{"input": "waveform_16khz", "num_classes": 2, "arch": "transformer", "norm": "layernorm", "norm_position": "pre", "mlp_ratio": 3, "fused_qkv": false, "num_experts": 8, "expert_mlp_ratio": 1, "shared_expert": true, "pooling": "mean", "beta3": 0.999, "epochs": 59.4}
Rows from block 3 of a small sound classifier, named by matrix and row number. Rows with one number within an expert belong to one neuron, the router's apart. Each number is 500 + 25 x the weight over its row's rms, rounded and kept within 0 to 999. All counts start at 0. Numbers have three digits each.
After each expert's rows are labels from the 100 clips, of 14976, where the router gives the expert most weight on average: "strongest on" is what is common among them. Only what is clearly more common there than usual is listed. The data: read English sentences (LibriTTS-R). In brackets: how many of the 100, against the usual share in percent.
# router: slot weights (model.blocks.3.mlp.router.weight, 16x128), inputs 0-127
# up: expert up (model.blocks.3.mlp.up, 8x128x128), inputs 0-127
# down: expert down (model.blocks.3.mlp.down, 8x128x128, transposed), outputs 0-127

# expert 4
router.8:525481535473484518505482485498518466487508522521490550523518524524530489533516505475489481500532514542489481511474515513519503488511462524525469484548488490464526483470472518465474544520516550494504550521529500532526489457528518491466509497486476461484487480501480507563485447487532518486514497441512492510479459486524470535463519493510465556483499499541527492500497521491472499479477
router.9:522483531474483514494480481494521465490500516521487548526518524519524490534509509482496478503526509547492473508485517511512500483510463532527474478542488492461532481471474523462478540527509550492499549527528502535520487457531522493469511498483478458480490481507479516558488447487535520492508498445505497511473458487528468534467510482504464558480504500542523496499491528485470499470482
up.12:466532494525532504496520510516476520503514464515534509430426443430457520497494520509510524507506500496499516504509520497497508506512520511474513511483545506517445545492513484515525487478518486500506493477491475482434506495460480522532499496514585534521510488463505479470492499517488499483502487525496507515518510537470521493511495523511503498484463489495471517519519482540542520530521
down.12:514502505505496582493502498506499466442492478504491512523509514512509477490566498461451498478518560522528481551440498555562510499521481491505429487514518485482530503500468504478501512497518552487487488524499501505501492533507515510510476509481485492441498510512485501486502474482501556504468552458538495481501493487501488526478488475506486505501513491515509520479480501478483479475498
up.13:465532494525532505496520510516476520503514464516534509430426442429457520497494520509510524508506500496499516504508520498497508506512520511474513511483545506516445545492513484514524487478518486499506494477490475482434506495461480522531499495514585533521510488463505479470492499517488500483502487526496507515518510537470521494511496523511503498484463489496470517520520482541543521530521
down.13:512502507508496575492507497510499466442490477505492512527511521517516479489563496465456499473516556517527482546448496551559512501523481487507437493519520484482536505502468507480506514495520552489484487526499501505505491537505518507515476513483486493434501508517491502485505473481503549506460555450531498479501489484503481523478486474506487499501511488514512520473474500471476474471498
up.14:468530493525533506495516510516473519502512463517534506432426441429457521497495520507509520511507500494499514505507519499498508505513519509474511511483544505515442546493511485513521489479517482499506494477488475482432508497465478522531501492513583532522512486463503477468492498517490501484501487527498507513514510537470521495510496526513502497485463492497470517523523482544545526530517
down.14:494501512510495443487530489508504512509482491502499498545518542529534503492475497538535511462463459473497511444566477471465512529498515474513560521530496495509538499516500512517532515492504501524478498518497514500521487531483515482529505532500488523453519504536538512491532510482523443529455535455455513477506483473513474467506489486485515471514504487488514492462464508462466466476503
up.15:467532494524532504496520509517475520504513463517534509432426442430457520497493520509510522509506499495499516504509520497497508507512520511474514511483545505517444546493512484514525488479517485500506494477489475482432507497462479522532501495514584533521511487463505479469493499516489499484501487526496506513517510536470520493511495524511502498484463490496470517521521483543543523530519
down.15:500500507512490474491529496511505500489480487501489498550527547535537491483499496523520508459470482479507508467540476492487512527506509469516533525531506489503554499520490515510530522492514518520479486533499513497524487546488520483535495540493482520436517511539530523479537500464517465527447551444469511461502484467515472477500489475485513466513509484491519493455459505453461460464499
up.16:458548494523526485492538499501473543519518465510528496455461459465470511509474507527523532500481478495512522483530504482478530513508525495453535531493538499529455529500511467522546488493508485508490483477480484489442500495451478525541504508519558553507517486480524489485502517506508477504484481495488514515537503517458494473549468518506524482493464488489461510517513483545516515522529
down.16:467457490479498499506519504534537524509494545508516521585548535570540489475471503520490507472479489481531518492479476480487470490482499501498480439512462494508550485484502505489523494494489534487544537509536517498515486529466526487469497511473439461491496505536522534499494515512498496506506544495488457478497471474510486476502536452497523510485507487484507511472472484476499473508492
up.17:471529498526533506495515509517472518502513463516534508431425444427458522498495520507508520508508501495497513506507522500498510503513517512476510509483546506514445548490510485511520489475518483498506493476489474483436506494467477522529501494515588531521512487462502478469489497519490502481501487530498508515514509537472524497510495526513502498483462489499472519520520480541543522530517
down.17:511492517524501495491531503509495476472480480519499510546527555521543482484509487503513504452491511488536494500514488496518516508524486491513510515538529482493555519510468511488526529494521539497478487523501497506522481559500516510526486544497499500435525510535526529467522473467509488509443531437462494456513480466510470493489480484504497479502501478501521508452455498453459454457506
up.18:468531496525532505496518509517474519503514463516534509430425443428458521497494519508510522507507501496498515505508521498498509505513519511475512511483546506515446546491512485513523488476518485499506493476490474482435506495463479522531500495515587533521511487462504479470491498517489500482502487527497507515517510537471521495511495524512503498483462489497471518519519481540542521530519
down.18:517501505505491568494510502503501465445489476504484514532520524514514469486559497468461499469511553522532484542454492546555510501519483489505443484513520482483542502504465505476507517501521558488488485531501505503504489543507516509511473521473478493439501520517493511477508474471504543509466559452524492471505496481501490521477491473502489504506520488514512516470472504469481471469502
strongest on: voice: female (100 vs 52.3)

# expert 2
router.4:499521511460452469492512455471522509522469494495468507516497507512502466520475508528526512501467471480485521465527466472470505535438520497502522522508478489510521450549526502528507520544459506540481511521504531515509491504497519488508518507508493522486490514523518522510548515460526472550495515481478517485510470466502485481523478479451524501574529500482503450496492551488470498468506
router.5:502526511464458475491506458471521513518474495498472504515500507513501464521479503522518508503469478474484520470523468474478509538437520496505521525510482490514520454557529504529508519543452505544482509515502533518511494507500515488510515503511492523482492520529515518513558519459523478553491510476482510487506467464504481482518474477447525490573526501481504449500498550490466501468502
up.22:528494470505496481489458507500472503513521504488479515483443487428482507524458525516550484537520461521511485475548504478476499468517483496506545496475492489486504519478490512499467476514509521470509495497508487475495533452539483487466474501503488514530474456456487506513470490530513475491511470499467553557451508542499521506518511524525486517495479520531487508517527486524547523536464
down.22:510521465491495532488474523515523485472487502479484488493493528517517477407536511476471494498517524511488493525463506529528455513528502461529483552473496525498531486513501526515484473478513520488518478530503521446556500519516542454535493492480475529480495519478476511484499480494475525504482585471530520481485530491527504481496536463494491466492524501475530510480488508462506497494506
up.25:514496526518519552518475562517495496510525513519521513499495502497505515504499479481474468513546500513455485514484537516515512458537476505511487449511516504471504521492481518481475506498517534484528529486518510530503524492526496542480503496504509492524504516496480505516456483524507521428496485480513449506466487500506483530448486471516415532433478505534500515503510433501493515509477
down.25:525516518504489486462485466493486510519468439537513498479451470456459502522481491525546515498512490493538522492523518479491505523506515524529526490476527486537473508492496538516489507501504535497462474484474449524498478478532460530500515536497548516497524459475503506462496492485532484500456494501476521560464516526532514487528475572517514547527486489489518536505504492505507498499479
up.26:498518486524523515489487507519447513499513461516526511439418455424471520506491505499515498521520501500507501510506521498505512494526506502490507523487559494502450553488502499514495488485517481496502488479478461480453518492502468518526495492520590534512508469455489483485494492511496507480492478512496525525478507527483509511510489533524493492476447500513481510523525468538536532524488
down.26:520449466518494515524476553505528479498500526480498483495534522546518495440511485489497464499537514515512503529470495497518428445536481494536485522478507493504512490513475529473480496502538504454548477524533514460541512491521530476486461497477501464498498495492485509470486475515452522449519527500501504488469537525542493498520545506508514496471506510482538528489496474476517498495476
up.31:491540536506519492477536492510455526520501436527514512465425489441491520514466496521524520451502482476491508487531525483482537512516513519491532514505529503507498531483517499526542508498496489519485504487471496517481464497485460532538539534532571533497533481483526515501490499498520480480476477510474511511521489505485503492499466521519489494471455448513484498468461474501508460499514
down.31:489516518527484538483543501474512481502508478506502490426450462453475517494507492498496529469535532529532488539461514506531506484539464513468462533472531518511503513497484469476539500484525556484476509497507491498469475485463496542485486535518549477478465486521509525479471471512481532490479525499495500540533479537478482504530484509527502509479474480512512544475483505486515466500529
up.38:508535505519527542494516486507493490487527470511541533445429468440479500501536511474473490483548536507518491539462539516537499496525495541497464506490561518491497528512496502495505478484512544480505482472498498505483485506504500532536499504537614507503504508484509483506475480503474540474461497500499501499489506508487512508465497482502459511498468477496477504488486495498503478496498
down.38:514497476469488573487459481511509496468467506470479457517499496524499496489546506465452498533478529488483491535439471552525479499499510464501434527475478497502505491498493500497466480478488463499488471509484511484508509529526507462505499473506462517496503515526455500504510530499515556530492535510583537477498503490498518521501515481501513476524531519511509502530523529527488536493503
up.39:499516574503505472471526479510479503503487454516499500497474515463502527519487502524519531441490489462460498485525512499471548500483509517500519524521508507495531507492511498516526540485496476524477509485467491520518460493475465509520532524525560504502542504494513513498494492499541482498476488529487522511561463487504521503516452517499518465503490430514508500456451497472475450490542
down.39:465488498503488437498540502493545505529494513504506497530517500540501497486458509554545532467484467500525522460552483449469467498491494515486558494483484497535519488518500497488541490501501535490504502512509540497485486529445533498491489538517506488490496523553547513492507492524487447496467540497436501488512478502502485448524506481484530499512520484475512524477472518480494473496503
up.41:522477487492505528505471515497504491487503510479494478496507500502480518478524519478479484509536518495440485522484494529515474474494493492515481499453498527477481504459479512495475481446530478476525487504498496463511513478522497479490471477497496489493489528509464474509461492541509525443512517569529519532482520548513594526485521502512487488478507516525513528510515463494592517524487
down.41:529531503505509542498481517490545466480515515494502496514516519518513467472530468458474463503521539514516476542449486535544496493504473478505454536501496521476535484536486528475488509525499532488506495511513554497514508525525541484507498514497450477499501580512481533493490464477497540490493539458521486468482488490495489505471506463458461455491520494468514475483496512486474502484476
strongest on: voice: female (100 vs 52.3)

# expert 6
router.12:494512501465457472484516466473508513526461483498472500520495502512501473516471507532535519496470470475493528470534482467470510542458526495498529535530479484523514459539535497540517523543475505550464512525483523516505487518493504483515529513511486515474492508510519518512555525453515472543476514468476506476515474465500481478535477492461538500553531496475505459498493536494468494466510
router.13:505506511462453471485509467471510508521467493490466491523499508511507470524476493525532508498463473476495521470528477468475516541457515485510522522530475484514518454541523509527509528546470506544457521526492527517514489517502508479504531512501484510477494514507517520516558525451528473542477508464479503475506474462512478482524476493458535500559533499477515462495493543488460494467500
up.46:485536490520539513490524512526465531518530455502545502428434461437470514487478513504519511486522476493485514491512523484496490512518514492491517496474544511509453544502520499524531470484522489508509471468486475476457494490490470503538494509511580532519517491453518474480501511524490498492491489516480512527498531537481523497498503506508479503485451480506476507494500461523549499528503
down.46:505503486477484594487475489493502489472481489503484488508501464514472472490545511465451519517500564510518511575410504539556493506487494509489405499483500486524499494495505490488482500504497523489494484501495496498473488538505508511491488491511491499482485507510463512479506499493477576505483514505554497476496490491492499514516495485488526508517526499484501515529518515528494525486495
up.52:487535503531529502495523507529476517509520459517545515427414460437469518489488510508516516489511500500497507502510534492498506501515511508488513517488561512506463545494511493512524488478516494503501479470493474486453497487481475533535509513520615529511512488458513489470486494512485497479492492526486509521512513527484519495509491511512491490476449478494483516499499475519522494518513
down.52:519529491527515536518522518495525450466530502478506481474504505516520504489544459475482488502545550517511460552458486533557497474521451478465459522483497510481508495531481510470520495529507525486500490504509582489486520501495520488496489509512487449521488543524504510472483452488484541474509515478514483465521492536440486521470495480487454466491495499503481497496505502503495496500488
up.54:462529489518532498495526501515471517502516465516534516438440438440456519510497532510500525512506499493500512499511520501493511508509518515474516509486546509510443537486510483519529485475514489506506497472487466488430510493456474523534495489516583529516501484463509470491491501517494495489505484520499507525531507531472521490505500513512500499489463494495470516523523485548545526532529
down.54:515473457508479507533468537499546496502503533460490478477522511556508502459525509487487461500528495498462502504492478514492416472503507471514496519453478516487499490530493504502468465507522480481550471526518523446522525486517542442500457478475488484503486511502465486495505512538464515490526534520529522503484542546513514499498554485481517490495532524490517528491498499482528496511495
up.55:507500486532541512477506485514455505472511473497532490456461473484482511521517494498521529486527500498517472518513499516507506485527506487505503505486536488498427556483487495516521485475505455470506484468459465464471495466477473497511483469509549514526522457466475432487478496527514513507501476513515543539514525522506513535520500546553512489495465498535518531505505480520534521539515
down.55:478527502495478462501515506473544499530498505479475473488502485494482508475472503547530516496468495497504538497524484459498493519474518499473532525467510511559524487515504498489524507487497512511491495522512536495458490535475525495505492556514498535502509576539536551484529508473496462491484530491458503465506476501467499437527497464450523452525524483439485481499500525511490499485501
up.56:506526500522532547497504492509492491487528479513545531442430463438477505499536512471472485496549536509518491540459538518541499492529493541496463500486560518492484531506492502491497478479514538474510488473502494501476494502507498532527494493530606504509500502482500476498472480510474541470468497504505497501482506518487513510463502490507459514493466487498477508498500490508517493507493
down.56:534499492484484590494450494490498484473486500479468474483490480492483497498549485458457488538499545516497484555428492553543490484511490484509417501483502490497494492486480510480457502508492499490485487501497500499497515490541494491483489482487485504501488513504448503500499510489507570500507511498582512503477499506511507535504500503513505501500519518528520508535532509529492537495477
up.58:476530489523519504490512502510464520503509465510523507436433430440443515504494515512510520521504501491499516505512516496496513515506524507477515528483553497518438533504513488525520490482513479512497495476477477479433516503469474519539504493517583543513510489459501477472512499498490498489496484512500514510514507523474510493519485523511508488495470499494472507532531481555532538524515
down.58:474532483494469509516506521475546511512502510473477473445505458502464510470511504513497530502479502513475532503491481496496483537463530480450488514455497528543480484529520483510520472487500506522502484526509547472458498510447536482512493519499495534513483575524503513489540521485479503502512525490508493478515505534445504472533503459435526467530539486456471484504509520517515502498505
up.59:489522491536539504499515529508474531535525475485530470467470497482490534488448479518555500492537458478457508480539493471480486504534504461488540496478552501506479541526512496529512480506513470515506474494482526484495499497506478475521534530494559519545531515464510504460501504510525481472476506524468505519475548507483525508495499504527449506470461488516482490490494439511529494530498
down.59:511532534484482492464543464477470518520478467501485492508454507474514516541476473529527527480485484466501511489516480482491536519493511473504515554529486497528511471504518507526533515533465495531447520492456507523492478504504466504516531528543508519492514487560542524507526515465527490524465472475470532486524460465496478493540458525504520466509482478501496468493483529509456481470506
strongest on: voice: male (100 vs 47.7)

# expert 7
router.14:495523516483473470453517471488496516531464466508481502512487500498498475521451501538565522490471464462496516469545482462463522532484516498497532536523489462518508482524525498537517537538472491534461518516462513512501482530490499493524555519521498519484520504509522519485543511454533469534461503481464510477518467469498487486538459505488531483529511483494501472494490525497476493472512
router.15:475521488525547520509522505518485520494529490509563505414462454475472521495513502496477511496498504482497514510489505507507499511513529505486494519487561514520425547506508490521533478460511468508508490462493460483455513501468494520558487488514597533513505497490505458478505516524485510492497491504515495513518510531482495485496494503501501478484452495482485509508510478524526517535517
up.0:546482493517525533507438513517483495493533524490522501463484508487507521509505477475495456519552507510489475517482508512516495458524476491525478494483522504473488529483480524486443474475507499473519482476511464485529532443559495497494475488501525497522493477478466489501446483555503525462505479496509517541440511532522493530486502507521471499472468515528512516497512455491526514538451
down.0:513529514497493572479479489475466479461491456498480506464459469448474513532553501451468499505542543501484475554448510549551521513509503510498442503500506516486465501483487498501476513502490515504458503487485486512491492465515474500495504476499515516498494495469446474515496492496512562497512482487560516542501502515494525555496482522511477522503507496512498511520515510526513511502500
up.1:483510485526527517497487508523466512498513476518531516443438440431459516504500524497502502531515503503502507511498528505506508493517509515482499497482546495507434551487503491502494488476521488489513494470490462479437521492489477521512491479508572523520503480458487473476488494523491510481507483527508506521485505540478522505503501524517495508482462510505475517536538479551554548535498
down.1:500514514461446487475505498475484542549469486478449480499477499479495503508456499532552519491479464464448532470548474459472516539469541468501530515498479500530509473510530503538507508503477465545482519516475524489501487497499485471500526520503485555507514544503509522504536538459526479524498491525482520493501505482498530495556489511468533487528528486495500455493491509495492494491502
up.4:545522531522527527481454496514443511497511462508524487449445505452501536508505467482506486485529512483474483521485517516511526478511496489519475518500548511479491533487501518516464505474498479508489481467473468504524496468547451508525518502515581520514537483457470491483474484519521529477484477526514526526472504504517510534505480533517487480477451474526510504483487454488505493513473
down.4:509521507469461514462482473498478525524462468498466498527478510502502453486480488507507505502454489463492539497501505474496515533473534493502499529503492467542518482546539503534489520535489487523468474512460534507510485528518484483528534501509478548479521518499486515485565537448500498523452538496510526450500478451505494499540462506487541499549527492494501476498494523486467506472498
up.8:550515542522525523483462495503446502498508469499516477454466517471514536500503454480506492473530508506477478516485526512508524475511485479523474501499536520475503532484493518498471507471498494493486461466484466511536486464549448507499508516502573512506539492438474505485465486521514525478492482537511521523477512511521517535505485534522488492474470468529518516470473446474503474503477
down.8:467520495504465459492520502490520544536489490494490487476491490505489516492465497538530526478460453498486554452547484463447488544480548489472544522489496499540503499528530477538523489498501475539490503513498509480477483521465514488508505525509493554490492516527516520486555547495499460530492493497475505494515497507478488456541499489463551474512511482451486480488487522495507481486518
up.10:530537535517522513477494503511453513510507440506518489439434507449503523496485473500522507451529497483473494505505518496499521496512502488507500530497546512493501535500512510521504500491497476516486478482466484499512469487529460509537533532521598525507546493464500510484491486501510508485473487523490523510489511501501511521510474523511483478481450446522501495456457466477502456495488
down.10:487503470459477527510478517505514536522475500476466487490499466509465507475514513504479517528471492457438541504484469513486461527464545464483481512469477498538476479524529483541483472502496462530517492518497514465476510503497511443520498477493473539518500537513475494501538546488487520500514513524544500489510526507483517494543532500463548483521529516465478468536528501540514538499515
up.13:498538510528530511486504506517460521508516451510530502421422464425470526498489498506518516482515500489484507507508522497497516502510515498488507523485556509506465545494513496522513492478511483510496483468477470485465492485495464517538513515519603539519528491450501493470491492511497505482490483527493519521503514525484519505515483527510495486482453468504483508493495467516530496521504
down.13:497497461463485524515467521521510539522470501488472494499499462510462508471507514501481500537466484455441531497493478512481454525475552476493488506474484490527477494518528489550474469497501459534524499521504507462474518509518516452527496474490474547521502529512471496500528548485483515492511511521543492482500523498490521498528538494474538482507518523461476464542534490548512548496510
up.14:507504513528536516498467503527471495485522482514535513441440468425474532511516513487488489514527517502484485519485532519511514472516494519497484502487551506485465547478489500493473494458521487482511499466492459490480517468506476520506482476515590510521502478461474472490467481537499521467508478528515519540486494538497521521500497527522497497475455501518492525512517468519534520536489
down.14:487529522496484463495514496491473528533501464528484482504471500472492534494463470529536508495469466503465536467544507466470516529467532482506538554507509461532482502520536502534513510515483436532474489497463485501514500483482475523542518510528541551505538481493524509488536529484513464504478484488470531507503507510511481470532475562464529480514493497466507463486488499481487491488511
strongest on: voice: male (99 vs 47.7)

# expert 1
router.2:483520500462461468500525476494518512521496494494485517493482488499481471503486530536515528494468469490498542469534483473463505551435539504485532532488490497532505462552545484535523486525495506540495502518498511479492486506481519492519511510502503522483485515506530506520564529468499471543502521486471518496526490497484492471522480477440535484570529490462487466493494551494486492482522
router.3:488528507464462474489523462496516516525483491500481517492484492497483469512481526535519530494474471477498540475536489470466512550447537509487532537496494493529506468548551487542523500523492511551481505517494514485491484506485518501519519511515508529466486509519528510523561523465502476537487519489471525494524469496486490474527466480452531486562526491471489467494493553499482494471521
up.39:523524498521531533488499488511475497499526472505534531446421478426484508512515508480494483487548518519510485526478540508523500480525485530502477485475551510483510535492492507490489474479513541472509472463500482500496485481525479521512493509526601512520506489462502495503458480522490529469477486521490522523475519521493536515475511501516461530494464481515482514484487483497530477517486
down.39:477506487476504565471496461499505486462465491503499491505467469463478507532529546482464537498478535509525483538442503534535517511506484511473437508495502504499512497458481476481498487450499523494467499466494492505454473539482502518507498506522509520470489498525481520514483503496531548526483524495553525502526456491482518501503495470520510504541540486518493537517500559535493506498532
up.41:534522565494505499475514480489468504500486469497498485491473534477528521503503457504502516439507510458461489500496495505495519513502502494527491528518511517482534506503507527526526522497484471537470509494476508510545461491527469497526544534516532503510565504493503518513493498489543499491457487500500506501527494481524497511487459514507486456490472431514523487436438481461475442489504
down.41:471499509486464454490528512462518520543491510499461487495498478476464509501447512549558533487459471484498533467547481445465503519472506511520546518491492510541538466495510515499526522517492501509490513508528504507491478503469505500495513556505529517500506518526534549478515499464507453503493502502450516503486486486539501461544502510469535493530515480457534474487494531479502479500495
up.42:510534529527527510491500503523458515507517453521539512435416475426481529503492489501513504487519506499483498510503541501500525491516503508500502515500562508490480545485507505510504501479509495507494489464484475504479498479505462538530515511522614529511523486451497494479477488511498508466487480523496510525501499514497515512506476521516490489464447474511493514494494460509507492514500
down.42:488533500488494572492496521484509499477500474496489478445475462471456518481540481465471530505513552486487511564432486539557497515506496474461431534486519530528489501523514478509502496504477508514482501492492523473477478495477499495514537515530519504506498547511475535463505503478499565487493515501546495501509502506464486523524493505482503466489499476481480483513511488529515509494512
up.43:508533529528522501486507500522456520510512449512531501437419478427482532499488488506523512477512500494479500504509532495493523496511508496498506524496559511497481541488510501516512499476506477511488481466480472496481486475498459526534520521520611533511528487451502500472482492508504502480489483530491523525510511514496522508517482531514500481476451468508495510484483466504511481512506
down.43:476523486508515550493534486514496497476493449529513521462436456448465517507522559476480531470512534484487502539460513526535503527491485522479459519492509512484477496492505453506516510503508534504484480486503457490451464518482477513541500509547550492450481466518480503476496494494485542504483515499526527521537487509491492528495508517503499501522502477491494497494485536511537474490555
up.44:515494471521519506513478517517496499502542518492519514461465491464494519510488503494510476529533491526505480499505513498499483464523481502507504492463522503483496526473484510486480466475515518464528488471527469478499540422519498510493461491507534505538474463471490498493440486579487501460524481501491528550466520563505506507493519511525477511476472520520498534509526466504547515556474
down.44:512540510502490551492488497466458506502499454485472489426439458432456523518536496474496502514517522507453502533478515534517520516499516490501468542486519508503459503506509496522486510511489472518461472492473482496495501447516460496520510491507549539506505482458472484509511513480506541495513469504550550548504523529497514524513476548494495497507501501506501482516517508511514513499507
up.46:509496443513494495500495505492499498479506505456483460486507495510488506488510511497508506512502487470484487498509454508498470503496511441505504570440503511502477497529497498530499450489494424503506438505484496402502516480497510436528485485516497509523490501503485472471514502507502501533496513501507571505497542506502510506520516519507513414536497513505507483512514501506525517514495
down.46:500480511492552504504490489517518476470473522499511479553544510529517517496525502481479472520507510490511453508487489529509498465518462505497494484503469513449519508479458500458490499455502504449503484500510545531509521537508513492486493479514463452486543528551485494503424483527529508506480526505516505473517483482493513506418521471521451484512522534514506513514512539512478525495519
up.50:543489507505510502483453492498453508515507488489488501499451526453514533525465486503537478487529480499487480492521511489486502461517478508524517477484484492472532530470489527498459486497500491480505507480490500491550499447553453495475491516505498503531518464459476519516452487535526493468499461521483534547446512533521530522501500537531477518482475485540509518468480473481532473531457
down.50:509513497480480597495467499482505508479496495485469476482490468489470503489547501458445503526506553496488516567414485546546500514478513482487407513477501504510496489507511491509473496497495473512495494505495502489477499502515502492502504485501491510505499526503458508492514513483498574503501507513571508491497505509481507523512496495475513472515523503479490485527523511528506528495500
strongest on: voice: male (99 vs 47.7)

# expert 5
router.10:542491535484486509489480506469510478494491505477468473518501540507536492507498447485524476478537515510501455509490480501517490460518465482540486502516479502461546480479468545481479521518473517472491506519510526527542484459537498485486504527489487483513512510501489544490443439490535514467484502493490503495470496479538488533485487518526449498470498481550539503468472472459472470480462
router.11:540489545500498514491483506476501481500494506485482481512502533500529505509497444484528481472547526519521458517488488499521503453527463492533483493516497494461536497475467541474482524516483500463491503512511521527535477469534490504480507536482493484516524508494490542486436438492526516456489492499486492502472495483533485538486487520540455497464496476553532514468471458466478468484467
up.0:462528505518516475486554486518460523504501454522524508476476453485468508517488518527512537484483481471503517482530510488478528529498527512466536527499534492522452514500516469535557501482510476530482486481466475499443487520447468516549519507528553532481521488496532479501521513494513476517474484508486513505555491495465506477513472512502517476509473476495471501509497500559494505502544
down.0:479461480493496467505516512517549500496500552502512506566564528578533472481472509527495514485482489493543509481506474469490471491494492500488515458504481501515547484492492495477521493491506546483536525519538508493494490546474552486464489515480441471491475522542530530491505498513492474514499538489461460466506478468491486471505528441496518506501515493488496519489485496495488486500503
up.1:477521473513514494503479505517492521516524499512506508476474453466462510514481534509509496539500481508508507487517520489484493487503510517440518494464505493505474523485499463515484473497519504484515484488503480480416527473493488511498470482500497553515477480476492487501483511539493487489513480510495527539487510547430514489518512513505509510494493525489403521537537483568555534535499
down.1:497467503480514479482517482519512514491483540507517516598548555579557473499472501508488508464481479469523486473505472485486500499492494489507511462529460503484553485485506497498518502494495526497520532492521507505525470542497520477481516501491431475489501501541521518504492505526519479539484526493473473467510465448510493498486516465512500505501506482513511507472464499480468469506507
up.2:472516490524522490495519497522479521504518481514527502459474458490479511508483516517507516532497473491507504482535510494479507502512517501474540522489533487511423533500507478525528480496518484504499476493483478486427536504467492507522485473521545533490511476497511447509499510523494481508477484503488524517524496528466500484508480510515505479493461512500456508559542477595507570510523
down.2:491449487486505488500511498525532504490497546511517522591567547587546468496478507502479503478485489485538496483493478487491483485494485499505496445519470494486545485490496498488509494501504539486536529511532501506516486537497538483468497495477428458491482500535513511504493500523500489520498530491479459472507477456510487500488530449507505523499508496503504515481477489484485479503506
up.4:446527500519533489500541494515486518505517478525537511462489436492461504517494518516489522520487491491504515490517520497487516513501522523464527501500535503518430528500508474519547493490509490510506501481485484508413517505442486530537494480512554529500508502485527462507501512514496483495491484503495486512545498512461502471495485498498504495491475501480453515539532488573514553513539
down.4:490460508503532460505520503516526490494500545512530511574563538560542481482470496512499503482488488500547484483502488475500504479515474513494523458520490503496541505477483506467527491472519548476524523491540518507504488548484536508471494517495441473494494527548532526492469481528500470504491524487446454463504465467495489478492521454508484509495498491491497518486481490499472489507498
up.7:463534518510523477481546484520445529519502452530527516484469481474491508528474495529517531477481478478503518478531530480474536519503522526468536506504531485520483529487514477528550508487504483524481497474461476515451479512458443537543515517530548548493533486483534500504507515501517471504475467511479505509544490499468509474511458514507511498497469469499463507495485488532497491500538
down.7:484462494495517468497521500525531501495496544511525513583564544579544472484472499516494511471484486489540498481505484477491487491502490506490516455521481500500548497487495496483525495486506540486528525500532514503505480552482540495474498513487434475489494522544526524493490495523498475517491529488461458462515469458491486479493522447503502508496503485491494515479472493490477477502511
up.10:446506487507523481505512501505502520526523504507524515467483438476463505517479522523500508548485480511505515480524513484476496491498505523455529474477510501510450525479496465493514480493515511484511504483505489498416519481460495518496474474493510521510484490484512474512479514537497473491520480506499507535525505538466514469505515503503513523495498527489456528551546495592539557535530
down.10:499480520490543490478529479510502510486484527512523508584538557554553479494473484503501513445487491477523485491493483489499517495508489498507504474535477507490549501475498504489530502485494522489500521472516521509532459548498513497490515523506433492488523527552525530487471494527519489531478516488466476465517456454511489494491509470512489497498498472502516506459451502473458458503514
up.13:445508502513537494503513497510486521520525491519541524461474439468467513524487516514487500539491497508510515491508519489486509493503502537453514472485525497504448530475493467488510486487521508491505509475499483512419513487462481538506476478495540517498494487482515478523473512538503482480511472513504496538524496534468509475490502503505503526485484514489458538542535488588533545534529
down.13:500493539501544471476543478507482509499486508515524502556518556521550492494466470513523515438485484486514487486510501479497536494520489506506525491538491508501542519477497511489544507480497512495484513469501521516532456539494496520498522539520459510488537527543543538486468494515518476517474506496446480469521457465503496482499492485514481488491485462499511500451445498472458454495514
strongest on: voice: female (100 vs 52.3)